config.yaml
arch: "perceiver"
model: "multi-label image tagger"
dataset: "photos of plants, animals and fungi (iNaturalist)"
train_examples: 77898
image_size: 32
crop_scale_min: 0.7
horizontal_flip: false
rotation_deg: 10
color_jitter: 0.1
norm: "layernorm"
norm_position: "res_post"
activation: "gelu"
mlp_ratio: 4
head_dim: 16
fused_qkv: false
bias: "all"
qk_norm: false
layer_scale_init: 0.01
parallel_block: false
dropout: 0.05
inner_norm: false
patch_size: [2, 2]
layers: 10
width: 128
positions: "sincos"
latents: 32
num_labels: 75
init: "trunc_normal_002"
optimizer: "soap"
beta2: 0.95
lr: 0.0039
beta1: 0.95
shampoo_beta: 0.95
eps: 1e-08
precondition_frequency: 20
max_precond_dim: 1024
one_sided: false
adamw_lr_other_params: 0.0011
grad_clip: 5.0
steps: 24200
batch_size: 128
epochs: 39.8
lr_schedule: "wsd_sqrt"
decay_fraction: 0.2
final_lr_fraction: 0
warmup_steps: 1210
weight_decay: 0.01
adamw_weight_decay_other_params: 0
Rows from block 4 of a small multi-label image tagger, named by matrix and row number. Rows with one number belong to one neuron. Each number is 128 + 24 x the weight over its row's rms, rounded and kept within 0 to 255. All counts start at 0. Numbers have three digits each.
Before each neuron's rows are labels from the 100 images, of 14976, where the neuron reaches its highest value: "strongest on" is what is common among them. Only what is clearly more common there than usual is listed. The data: photos of plants, animals and fungi (iNaturalist).
# fc1: MLP up (model.blocks.4.mlp.fc1.weight, 512x128), inputs 64-127
# fc2: MLP down (model.blocks.4.mlp.fc2.weight, 128x512, transposed), outputs 64-127

strongest on: class Aves
fc1.122:104173113104167109090125157124137130117123070132136132110166130169135150128099097151138140171121109097143117117119133125117099112059152096126111108126111148129095125167162136092109092155133137
fc2.122:143166116149102090132125135064127131090129157104137143132135106118212144159146093107134152093138144131151149139125146166124180129150110153113150129096140102115108123109136129067150114107113117

strongest on: order Anseriformes; family: Anatidae
fc1.260:120123163139148131085116128152136116114113152134137182124143074134119088112073151119106178133125140169093108130100131146102112099139113110127146133124133117130129074147161135148096148138152143
fc2.260:063096085102089135084103161113160157127157114161133130160123162157143153159096141162102109124138129152127167129093114155123131153150079169113146115090122151131110117125126143117152137093136117

strongest on: phylum Chordata
fc1.324:151104098116146166103109123170141124127110126110140099093177101108164108153164108132120134105156135140092148142144126155167098140124132127141167155050137126110155127113115133107123124114142150
fc2.324:105143116164110161155109178093148136123123095096108107140110114152114135145128139146126133163111120137104128081184151147113158092115141115104126138137117077120173125132094120103122137163137148

strongest on: class Aves
fc1.354:111112159117119109092131142138170154162142112134115094113155094138098134117139148105109160095148129124106103166117172156161124169149113121115092155113119153111103136113148163129164149124156138
fc2.354:150065159107127153124173146096152156161105106136137114108131110156124102086154146114115091123076089113128167079125113125149149113129172133157120131170161156111117157089092123128128118145163101

strongest on: order Anseriformes; family: Anatidae
fc1.152:093163139130098158143148111144137144123158129104116159147125159173120149101110122138087144133119116083163105121120140174164095181091140127140078135137130147087120130148122145122164156111117120
fc2.152:128141122125160120130128132119100164116131120154139124098124123122139077156131153144116116081062153117138102123092155150099146090122148143106134117153119137103167099117150154114116138153130139

strongest on: phylum Chordata
fc1.215:119140124143120148128100131138130119136127154118114122167139136146175122082148153128135075130093134130086124117153095100124136120134130103139136113115129145149164118121130181134074105101156145
fc2.215:130088161099138127119169122165126100146099167119137109140108150108122130133134118147099141095137104153160165122135170117097120109110161099177101127146059148136095131119119128148156141107144151

strongest on: phylum Chordata; class Aves; order Anseriformes; family: Anatidae
fc1.292:114118138155150130122130167105137119125097152104176120105150133168165072105126116126182118150131150114116185122158109156114168152139143107196146148167188103130141131162145095140114118134085156
fc2.292:158132149113125092135117153152146158209134121117105154148167159165121145126125173092169124152105135125159125086134121103134144104115124131090156156113177102170122139124125142131131123109103113

strongest on: class Aves; phylum Chordata
fc1.18:104126141056130189112133070141117094146130154136144131138115189171145166145153130129110079167099104129128123111139126081155123129170106123106149181118079129109109111141130130116106175159124136
fc2.18:152089137157108166100111154135109139111148115139128115108120155114176128149179110161143134152084086122154103111134110104134089089152103172101098098108133129071142130161112115110096137148107145

strongest on: phylum Chordata; class Aves
fc1.173:123158123142121142084089088165153157151142156138126148159151092103143101154148156106130158180112143084106163112097105162127124139112136125122144103154125125121130079166106166163125130143109155
fc2.173:161131129092111128153133108109111132115099141099128115096170152149131123119076106124137137135115128137151126130148121063140127157137134172104133134147179134115123109110162141103138123152127142

strongest on: class Aves; order Charadriiformes
fc1.169:163133162158143119146103110141144105130091109155142134138151152133103144159151137115122082163103127122135132119105117132091118153137146112152096142140112131135160102149140116139077133157150127
fc2.169:129128125144184148114150145168096139138150133092122124160130107101144141143153137115116130131098138134107129104120137145114149120138134121123164150085160161097089132094142084096123124143140116

strongest on: phylum Arthropoda; class Insecta
fc1.290:171134138135127137127136153118135159100149140130111129156140118143160123085151119140131144131176107155116139106140123162145090106148110146149131103124140118109111109106101104159135145137150099
fc2.290:133123129078166149129144157151114100124166145113097132120142116123144118100158120124158137143169164090128124105138117148085094099144146099127154097110105139164110163094093136119097133117133125

strongest on: class Aves; phylum Chordata; order Accipitriformes; family: Accipitridae
fc1.454:084123120167141101115104146132159127125113167123128114154169170145146173134132115087138119148093147142114136137088131129106154139134112142098124117110116127154112094152103128110120179152089093
fc2.454:120136111082158158132124108111078088159134113117144119099118143126115088124184131148119124122185092129097145135141149137111112157115129143159066086134086102102122164122113121138122052125188103

strongest on: class Aves; order Anseriformes; family: Anatidae
fc1.425:115151165107080130108136153152133142155144133084110119125183143140142084141109103121122147106129125129107109177169088102105110126129144134116111168126124080163139097102097135119170135117124086
fc2.425:127132121068155114147136107122138137138099126097142097156098105145099135112119155131146135132088154115134092107159124098116126099150109116102111135113138105090107095083120149148139174161134138

strongest on: phylum Chordata; class Aves; order Accipitriformes
fc1.167:121094107087136109139102130118105098101137127097113121118093126106158128098170134122144130119118094159119116141164132134126153156151110090115115150144167136101080096116102151169115136143114141
fc2.167:168126129092119105074109122113169148141097108129115164188120116128104142129107146115125185121120144126100135161117134123145137148071146113112143145116136108111122152097089105116050121130144136