config = dict(
    crop_scale_min=0.7,
    rotation_deg=10,
    arch='perceiver',
    norm_position='res_post',
    mlp_ratio=4,
    layer_scale_init=0.01,
    inner_norm=False,
    init='trunc_normal_002',
    lr=0.0039,
    beta1=0.95,
    final_lr_fraction=0,
    weight_decay=0.01,
)
Rows from block 4 of a small multi-label image tagger, named by matrix and row number. Rows with one number belong to one neuron. Each number is 500 + 40 x the weight over its row's rms, rounded and kept within 0 to 999. All counts start at 0. Numbers have three digits each.
After each neuron's rows are labels from the 100 images, of 14976, where the neuron reaches its highest value: "responds to" is what is common among them. Only what is clearly more common there than usual is listed. The data: photos of plants, animals and fungi (iNaturalist). In brackets: how many of the 100.
# fc1: MLP up (model.blocks.4.mlp.fc1.weight, 512x128), inputs 64-127
# fc2: MLP down (model.blocks.4.mlp.fc2.weight, 128x512, transposed), outputs 64-127

fc1.3:522421502537415498543516443552545460544521515486506494509555500464476530465579421533550526409516498490569467524540444525552565509500485517455596474471486459522459486552510544519437539504551462
fc2.3:485495501550464497477565414527553563555426471477596447457513474552489512490493497558489483528521489530461496523510458535494576471518546450491522494470564431441585480498534479521507519469509504
responds to: class Insecta (74); phylum Arthropoda (74); order Lepidoptera (32)

fc1.484:499473556583518585552486444454426495537466478509488431472510546463440516506482486540469504496558495507452474518495532535525464531503494566555510503475482478517521511427456532467497528474470458
fc2.484:523479499491599482510506552520517455536569516447516441483519452592576410510488484494488460535484514456512524529449421485511522475568527525575512445513524539533508517558501513493502506494466432
responds to: order Lepidoptera (31)

fc1.335:522541499541477533463500489440488506501468443502489467514472514513478383559560480553492429487533484550499495434530516478593489427513507487547554531497567411525436523500480481488498472466484517
fc2.335:562429481520474462448513480552512480516600496558473567577574521498433495532476445434502499492434588489491458422478457489499536524548492485528505412519474553510476496433505505535476560529480518
responds to: phylum Tracheophyta (26); kingdom Plantae (26); class Magnoliopsida (25)

fc1.317:481546434541465546407518478519491541457530493500468589451535452569440481502491509505506427517463470509464534501467497489569485422549425485530458501470431457539452483484531503410535462417597504
fc2.317:494563531543433492512441428460501527499450442564485557527524500478606423460481470523525465479463529505504429468503430525500447643540528462539453490572519558437471511474467485536504498521508535
responds to: phylum Tracheophyta (34); kingdom Plantae (34); class Magnoliopsida (33)

fc1.334:515557586511548436452513460439548504537542598487503457513415542504479478579537504539524561517456465481497532502442512463466452514497540462471414562505473535478508467494442494526418498543485495
fc2.334:514480514618450475505487463477458517481523532516529504529461506494509521495474468493505516487534480498499516514448435420469471503476541501504388482499528562500504500520498545466441447542474577
responds to: phylum Chordata (92); class Aves (85); order Anseriformes (27); family: Anatidae (27)

fc1.102:503564482522496442545513474577487487531477567480538536569463453593468433430486530436500447486467499476487478515524509443519499504576502519533512525525517447540484513513489482505507408487518486
fc2.102:548516485450504492511537429581480521424457597509526515474484480530493539444473452514450486446432474589495503568492496470482520484502493493498527434550478549561513553519479513478484487475505468
responds to: order Hemiptera (27)

fc1.10:513439479531484579514445570492472494518436515544512536438522500522493430507482473457435480580500517544530512490482414452519388529446479525539527498471495521411500513480483508490507554519534487
fc2.10:572553523540498509517538437533461409547468510531484456474480432494510537531502511535501587544478525590462494525506506490464471490544516496534503469526597477531498435505461463509495516460551510
responds to: phylum Tracheophyta (28); kingdom Plantae (28); class Magnoliopsida (26)

fc1.22:455496508531490595427518501474495527538516425518542535498552536525458462455473443459518502513501575504433514441513425516502495487494517473485487495511548507461516429485478492513521498454504521
fc2.22:539532432445546554475498472514494465566464505493464445530488477528539480476550487492458528411542450512490536514483420418508525522468497518509580463491540480541506521489507469516491479570485483
responds to: kingdom Plantae (44); phylum Tracheophyta (44); class Magnoliopsida (34)

fc1.77:481491457424459525566473587529429505470473519523530477481481525573507434533576524488498475485498533467533478474536492490532486467511497532503477509484519456514473476473544514552501568514490530
fc2.77:497484494526566478478527467548498452526530535423556531452468467444434533483494451422444528512497535487470475432521497428446480482488510391446564552481553447463525549486536543529514546517429522
responds to: order Charadriiformes (28)

fc1.266:559500527484558502501468544489526470482569563490509507426507485485470562416468530447480501534532482484501513515509503442512487437412471488502527481438510517467530513526565565476512524572508496
fc2.266:532530487541515474532487539497484581550497512480469441513430447427467530454529514536540490576525505596488478568536468557451485448549522499520493477474532442400453432479566466522522516512434562
responds to: phylum Chordata (94); class Aves (92)

fc1.57:501405500547478566534551501437490490463436557567488460498521434527505406532456532496493502502571520514515547519516482532535474481548562500564510557499521432476483497480485471524516491527493498
fc2.57:613456597464518506541520516505458505519523537445567503565523479546508463492527479478521553447508475570534481491492522476553553500524509485567510469479476515540469460488612456491526482518536523
responds to: kingdom Plantae (40); phylum Tracheophyta (40); class Magnoliopsida (35)

fc1.323:494477496544466558450503480472526478535494487433507583517492517455541480519497515579484579542512487547472490464567460575574575490494518481498479546454506575489595536472556455485507437516503474
fc2.323:454487509457534545600544486559546523584477474477508417574522491471534522518514461438542501476451475505522599467452498522488530525509456514484495518462465473556420497513537567467616491480536495
responds to: class Insecta (61); phylum Arthropoda (61)

fc1.23:461493499498514611456490527495478577533540521518472511463597522554472461544511436499509483506437494429405491471547531498539561474539499471539539442510481513524500506494572501533514453560502530
fc2.23:549518480453507489535538533476489392521462479475485471420418476438462433514475480482507593504476515567533600504540508474528487476494511469497479448555505508471450516446470536549469539498522541
responds to: kingdom Plantae (34); phylum Tracheophyta (34); class Magnoliopsida (28)

fc1.451:470446538414463532458462462542489542397530482523497430401496455498543540495533492542502481484490505535481541510524520402502517484581475505478511513539458550475463527422467562472511507534451519
fc2.451:530551495513445445479491516527447496489537500475508527513423496544547522555497480458459506518497542469549521441490505528529454451515502534525527545433492541503519440482524448489537632583420500
responds to: kingdom Plantae (34); phylum Tracheophyta (34); class Magnoliopsida (25)

fc1.162:470501556434487514430591505450472507462576552553551467500569467500415523507554528444518478496612478502427486524497539458512490509489509457448565486514519485532454561451526528469500517546497495
fc2.162:549507436559527524530511475532466490515464510452488503524469560475483525426548394465502483571479516494490597544552514526473452399447534468448492558455556505419498485490487526449527574510515465
responds to: order Lepidoptera (40)

fc1.15:577569496515530538507476510461466482530515492469435483527532580486525507486459524579550504490432455465411485561516475554447483532495500566485484405415515534509485528506503479492530533437515512
fc2.15:462535428487549532487509447566476493493522405447457471562564534547397531554475496441539522490514547511476460473482555540458511481555519457506533489487483491622517506485531510505531442451485524
responds to: class Aves (85)

fc1.328:535474522517591595528486502539464526492512484575453473515464439488462518450521466492493472454498516489532443477496424499531442447477583437473547517459523477519521525486496477436497483445568574
fc2.328:465539504501508518451577551438447463536478496544485452487468565509464499540484527522510476518536581545502502483460540476502496436476459489536484465494453508472568495525501551539547542512439571
responds to: class Magnoliopsida (33); phylum Tracheophyta (33); kingdom Plantae (33)

fc1.380:528515488525479479498526527579489507597509537530464475480558535526478557543439532501545513442457457530521480468483447500500513499571504517536526471479475473471445498519513533527418428519548481
fc2.380:474506434498459457532462531546469482540545511538547491533424515557493511518512567501525554503491523462473480481487466452584453450528494401503517449417480552455472446463464483437475489426546583
responds to: class Insecta (62); phylum Arthropoda (62); order Lepidoptera (37)

fc1.268:548478539535466427496468514484521526531445560423555570532524547525531544552435443502475495482480537473421558573459468519509540518497460489500477549478519511478467521487505489467445415544546461
fc2.268:566516434477554494439543540505421508462441540501472492488438473533518470465564542541499501450584521530530489532485542505416574457465529471571504489545507511517532494553538445526552480541432558
responds to: class: Aves (91); order Charadriiformes (35); order Anseriformes (31); family: Anatidae (31)

fc1.472:508586456470506489474515515464540461523511462479521546464463514505500491426535541531511524449513506539492475527523462476521520457528493453474543505458484482499483525456452515506380492522503514
fc2.472:492445424495449497497517555533455540470513567464549519458523528522440496469410454522562557476452524408537489529508475582490511460497513545498442488507455550449443537448506456424501575511484459
responds to: phylum Tracheophyta (28); kingdom Plantae (28)

fc1.436:592506482493467494531531512492478514517518480496532526553542463451503468487472532437513459482526518523511488488515406498488470458495388565494496508437479504538480573544493498461509502497468501
fc2.436:421512475536483498513493485450475505471439520498457459534505467481494482484450474555528460509495560538486509423470601510468491549559413500427483578461533477498501483494496590551469489550515500
responds to: kingdom Plantae (53); phylum Tracheophyta (53); class Magnoliopsida (46)

fc1.82:522488426495540514538543474422451431469484491446574481468521484488468441463562446561584493454479526503515499469495512462493492484535497482494439520475456512547540495482499562494561462568512536
fc2.82:505549545464507470525462435574474505542496520483493475538531560496562459512392481441555518516506558541531443435517520495483489442480488505506497488477454443457459436448485466479484545469549537
responds to: phylum Tracheophyta (30); kingdom Plantae (30)

fc1.178:491500463507494573481521505438504489546488515513539536444554492468468504511530515616462526483509446518504555524545471468546511429483486499457442495440470496509454443466511467542442504512583487
fc2.178:444541476466479474499528477485527543483479516492520554514458474531511498481426509523512531486489498459505508590533452455509451498490467531536499502487536505564448524514484441511453563523461480
responds to: phylum Arthropoda (74); class Insecta (73)

fc1.361:552477507526467527609492465484527509494467494504539491463562485508548523416453528506499506446437485582555567492527450585502576482530519477470494526522456471560499500545502508577470556484513543
fc2.361:548500545530460487481530461494531523536590424475495453505545514489502460542560501501470526430482459542565441509578514536538520461504461498368491487449518519475540488510427564483554479508553529
responds to: phylum Chordata (95); class Aves (88)

fc1.313:567549414536459546525508491547409487493524489421545502445488502500530514452539493526513434530513533416558451552455505443498448477541525455477498522512538483542479546529485527534509491581513496
fc2.313:418446531459412489413522447542530468539521520455508525499480487534455494505508480455437474520508529488441536557513476477513511432514477520417504551432532512568502485461493452507475469444532554
responds to: phylum Tracheophyta (27); kingdom Plantae (27)

fc1.43:499525402455409454503567528427526501519534461484437499486456484500546471513464539540520473535571527567548510514469475483523472564485456502463497400475479485541505449510502512516428521532519614
fc2.43:506491539523429458480464570463486547528483561549552499489513350505524511500556540494493457522560482520506472455456547506428554566535483529533544489536477501542461442465455545542519519513507542
responds to: order Lepidoptera (33)

fc1.14:518577575491504442483462487451519524478536522502498490480463522443489481514482510518479481447475520390512418503472522460486479575489482476522485410455521508513519537571477526509477475467541540
fc2.14:572461483543507516452488421460420555521499508511429446532490496493515523566544488542532534497494497477576523529535500519465490377512565516490500509383454523497501524493498503510487478475473517
responds to: order Lepidoptera (32)

fc1.469:527476493457547515455505483446551489534560412489468557636567551506486476539520501512495498469490461391445478530550524550509469528505555499535437445433512447503449526525511508483535509570536448
fc2.469:519467494479565486473488517491458476509455536514548488425484482589552430557463473525494488484561539534591524489508467522482513475529499500449510502505552484513473413428495553541517585533540590
responds to: order Accipitriformes (26)

fc1.80:533499540457531531541514472546476543476550494483489523510518539402472483517495475517548517553517495458519525474509488516437488505525542522494481441499500500463475477476430529578549511533496486
fc2.80:508465585494468529521515509502558349518515459561470515428475487511493456510474500518508513461481453490497470465454473535465487427559391484457484498548481573489548569488470537473495467517505524
responds to: phylum Arthropoda (65); order Lepidoptera (33)

fc1.46:551455476468553550516510495493484526540488508542522497534446536475520518485622517488534532506492537603531509470491462517511494479509402481508486527477519520528396469457477514490479535510519448
fc2.46:478515469570517507588545524501465509531462521495408573501498517543534522471472509464536519447490439472566533585491513556492491499497479473529472605465524459507531572415546453505486478457510477
responds to: order Charadriiformes (36)

fc1.304:540484536396491516539503459509475509461556517482433464471433522532442558441501489560535512499529517502585474504542485518444468509506438450451473469567492529455520491413513503471467466522511533
fc2.304:496477528423494459502487482515515476501560486510517521455466521550480507514462433548477495476528507499433473459479535472501648490439530516535545537532554512558448487538498482502577451450534528
responds to: phylum Arthropoda (81); class Insecta (75); order Lepidoptera (63)

fc1.41:473523502476452494523443455513542509535508414488486496501478500458544530491544482518535505451413554433504503560469524537450514494478463444560537428491428546564462474498517498522534467467520622
fc2.41:426445477521510503483534509555491545456511538523446445464482474529555443491502522536450482553480530547500532470502418550436527450539588499474564457424511530512522489482575427513500575515517498
responds to: order Lepidoptera (35)

fc1.171:553562547514488495528502471449447475462502538534511473440561504555534471482526512560518512530464487456493517525440571540588449511521508502490520505537461494569466511454535527540446478499466495
fc2.171:556429498500492489500510540452516515456521490540546528550554536545549496500481483467433421484496417479486560416449509619526489538522493421531505481533569520464486514517452455481531519488559549
responds to: class Aves (86); order Charadriiformes (28)

fc1.106:492552481434497514445513538543497474478506542461487526499453482493501496499505506444497582499424540516539438462513562513506491484556576465474514489523440500556476509490443481468426507525432544
fc2.106:474484461563508548460542466535508515507529591487500521475463501512498539528579489478519500573529467536534513510504497494428483481533471503495518511541453501541489461516492458525460475505478584
responds to: order Charadriiformes (25)

fc1.287:510459537486533484496509483472488465506500534512481494517439559441495516463454517443500542554474430494472458489470497392464500470489463507512529541482470475519575412496495495433563542516539462
fc2.287:518513366508509426517541479547503456538477502474466499425535478478539455443528490521503475528588451479572460549579497405489428522551483476511439517502511538479585507483520513502497442456530476
responds to: order Accipitriformes (30); family: Accipitridae (25)

fc1.50:557525500548515477509571519438466489463565517445493518454541515533504523566464514471443483553530506486466427447526539418549508445506462443555450484448472526522483538498492489502517516465479438
fc2.50:488489525526409537530507450484572501472535492563431526577512532538526422423471493533524548512442526540512527493502424511469528468563509556459480556517456531513591455445498534535415518492537531
responds to: phylum Arthropoda (75); class Insecta (67)