A small multi-label image tagger, trained from scratch: 2.07M parameters, trained on photos of plants, animals and fungi (iNaturalist).
Rows from block 7, named by matrix and row number. Rows with one number belong to one attention dimension. Each number is 128 + 32 x the weight over its row's rms, rounded and kept within 0 to 255. All counts start at 0. Numbers have three digits each. After the name is the row's rms in percent of the matrix's.
# q: attention query (model.blocks.7.attn.q.weight, 128x128), inputs 0-127
# k: attention key (model.blocks.7.attn.k.weight, 128x128), inputs 0-127
q.68 096:161137173129168150104066075081107123149137127029126065113105161071117093170136117094172149104042154141161150101114154132190118118134145164113122089094120086081086121146088200110102097108136101104125103111175156143107123125106089158120111148119173148102079121139112123224140096138123147105177134100156136110118118127121174140142125074065138112147093095155138136065145101155105093166125
q.69 100:131141147103105067112156119133109154164089157095144079151195161173098125193105057120099189114112140152063091112151101122081128134104126153177094103168132081123108110096177095153132129157135164087126113158114181105157114101113137064134139107174155086146164166075105124098102174159095166143102099193159134164155125094132062119141150168100178062131127129105117112131125184109068130115123
q.70 099:119187108132143172144110109130168119129168157095133135150146062145125076123110128115147173138147166144089117129121151127118108127110130120143206111140125162156068128172132109089114143192129106154152166076098119112089165087154147125166198129171160100054119127108158183098103156139139102189099177170151076180155061113092156145192124096135127098074106171081190128133150080159084111121123
q.71 089:160107171144162147162093163153128122168123102140159168078141158128159092098164158132146182096164125085093126095143155125098099182095142076110071132084090095153110090054130099084211175112150151133133168103145125119142131109041065183139111117152178118089148106124133127128120090191159136134126151103124133087133137121066148182129100092159173133073142122170109054131149156142143162129117
q.72 098:121086127120096150108130161109142148127120088120067148160155166084083111131152111179163132081157154101146125137101110075086188114111136166159105080182131102113139077120156088129153118134122131146167137185162092069153069082144098102080149089163118096118125084192154174131121096126144108147147175098087128090120058165170129113105120115154129171133208143159192215154117123110111127094104
q.73 098:156131163116177163178080107161123154167103117204143173120120131123142109144130054103044152081194169090102120148110126140151101090212148128198099122117125130165119170159110129151092168117117119140135137136134128088147141117136124134124148092101091163141140151123131113142182115082059175154120085150137175077179120164125050133148141153082100101128150119153133064067141163136088115096103
q.74 106:112141140136095135187190058134130125203147134133133159135114139129141134144167147033147131077120134139139069103118123115152181117115119085120121108127106061079200107113110154107100148116202169175077115116143115210161099178144164181124172088168138123114081112101145128122189101102113164145147178136136152116147153137122137127120057076124084109121100099082116164159122122088149158113138
q.75 102:044172125154115137126169134117144137072123117183173078163135143100116151119133118064128176172097121087152104074160156087095139135152133159110151073095167106110147130087111109142089091167117099139133115107159127083149177083112109088167059101087143107119124059143089146129131141097173166197169122110137070139155113151108093210120131146154112146130158136156158155178146177134086189126106
q.76 101:122124205058124146073145073146128115131128096104168113142107132076193103132124127085108143074115140114154102162155156149120064189165160124108134143153156121152142138050117105128114144151140136191138066137081138093109110126096141178157194157131110099174108186102159116123109166170099141150055134102083100142110135132071047146153132128112122126117130147083163124187174103135125115179103
q.77 101:132146134129121157112142118072189153129167133137082177137143133119188110105067130109126114089111116094061124122108176128168181072160136108156086109086052142112103129155133118124136142119136181123121103092126192141170136114160158101114123147212147116073120143095135134106181162117074085133108093111149136131077144080114148052177130111117105135233155109138109096157171153153139117070132
q.78 097:088175092098177143106133116153125189138091102124150109113131118152143093094154046077124162182154117097179164089138149091172103158146113124094103128096090146115071106139096092158062156154061085119101158098123178155089141130146189145121129171097106143160159153167164153165121151130181091141121120106153130106109109140129199108111080135133115119125103130093101111139127158003102117147108
k.68 097:133170152086178122170111142138149114114129120086135115157209194088139087138152141157168082122128150144127184091177119089126130127148137100130176090148136117115108097099116187152082073117114100056118145127108142153121144187120112208085139057179128113085134131078105162076157141071127130134113136165121097142117116130198055122149117086066160114146166148138084085134099169109120099132131
k.69 109:176086119098119103093103170132133099087182159123134077192096153187069114128112140080092169096095107084124138120118099129177127153163105117124129052146113141088123183096158158077135141151130153173109127106135093051098183099142114136113103110153064125114160147173086119173161088085152178155081107081109066143152150085102107128142096139163100122117162117105176153124151121163139172157174
k.70 104:148127124073125090097164068154123150140108112068149137139108144130155183159108057147178106114110086075203166103134143122067132135133130090129163136156151123126134164137118100076134083083082112107107187109116095095113069108158108108065114163183120098100167114114168133162118166106107138067176120170103123117158136055145114173107126115145126100073159078148141055102149115134169178114124
k.71 090:108072117154121150133163104104122133075177128111134165088135175147170172080149154119154149169076174088155115134109104111096146083112147124170100076163133078091129126129156138120106163119134168152108071099172126159088116151032145125136081104139179108122095161146137127110153186079133098161120149113138161094149214116128128115099126171070168137119099125156113122089063104135193103098199
k.72 093:101114103135108101123108140158094147112161145104123126106154148158126148150102095109104121153091096123096156138085176147080089161036104174082106183143079113072164145188138155147148138152184166132087111102095121125183110145151095093154145170129174159100148119179091106017121127148163105155132079132089161146164103139082120163078147147129129114172079102148168100101084098173145132179151
k.73 106:118111122167154139162115117035107196114135121128109132157117115163091125064167079151103150136171094131153151141118121113215190221140099167086095121088124189143110142120125133133069156142148135182110119156081154059104105143164076097153135135163167123154100127151087109124124093145052109136121136082137180149125110158105080139109130120159116142119121142079127180121056147122168130117130
k.74 100:105139147130123135067094142113117113135121130095119057124122160061155086137142172160159112119168128105098120170168122096071153154099172086160094129098169106151101160051105145132118120107087160088097109138109173192124142118168121146166070103132188138065160147180091155143125144154150094099162083130133144088142118114088106113153133117092062086120074078097132122101067094109112148073194
k.75 101:152113109136156095074190138140144121162156125177025094180158159133141150136194138111105117131113173061156122138149111147115097142123052128079156187177142163153135138135155143088144177147138156143139153094153142087133138120077105101133136098128123145145161113108058130100147136104130159129173082142143080158163041103146094155109176089152123119142168155069094081085162093162126103131103
k.76 110:121164087093084173112116139131124142114112160121189118128151165179115136176114114124158150101117163110113135155150146117173181098125143102109114190123097162072133142092121121063124126109120119128100099145129111111140161122146157119112106114127162125112198126150196137209137113103100139142110143069122115115127083110143164050083157098140076199108154090021210137169082145089148124117084
k.77 098:142142143094134079162108084124106141117132164118118160139162085115181138107155052151149108152139126176136200103146112093093130154106137143146122047142179126102136143102123123133118141121147124106107187140118175135146090188057092144124091186098085143120179104100101063155142072138120183137107199140123147104147123068099144148129076194081134134097110143083158131179126094096147175133191
k.78 097:138169173105114117155153139134113212126211070144118150085122151151138133130152118139127132176089095151165091112162207114119100131172135126137173118133164182208168157170151115137143097165097100087103155124098125108135107069143114142144131171097135087156159104128130109059127145140112112093146115153106041061108080150165105036128129093113171146133113125116171129172143134153135129106172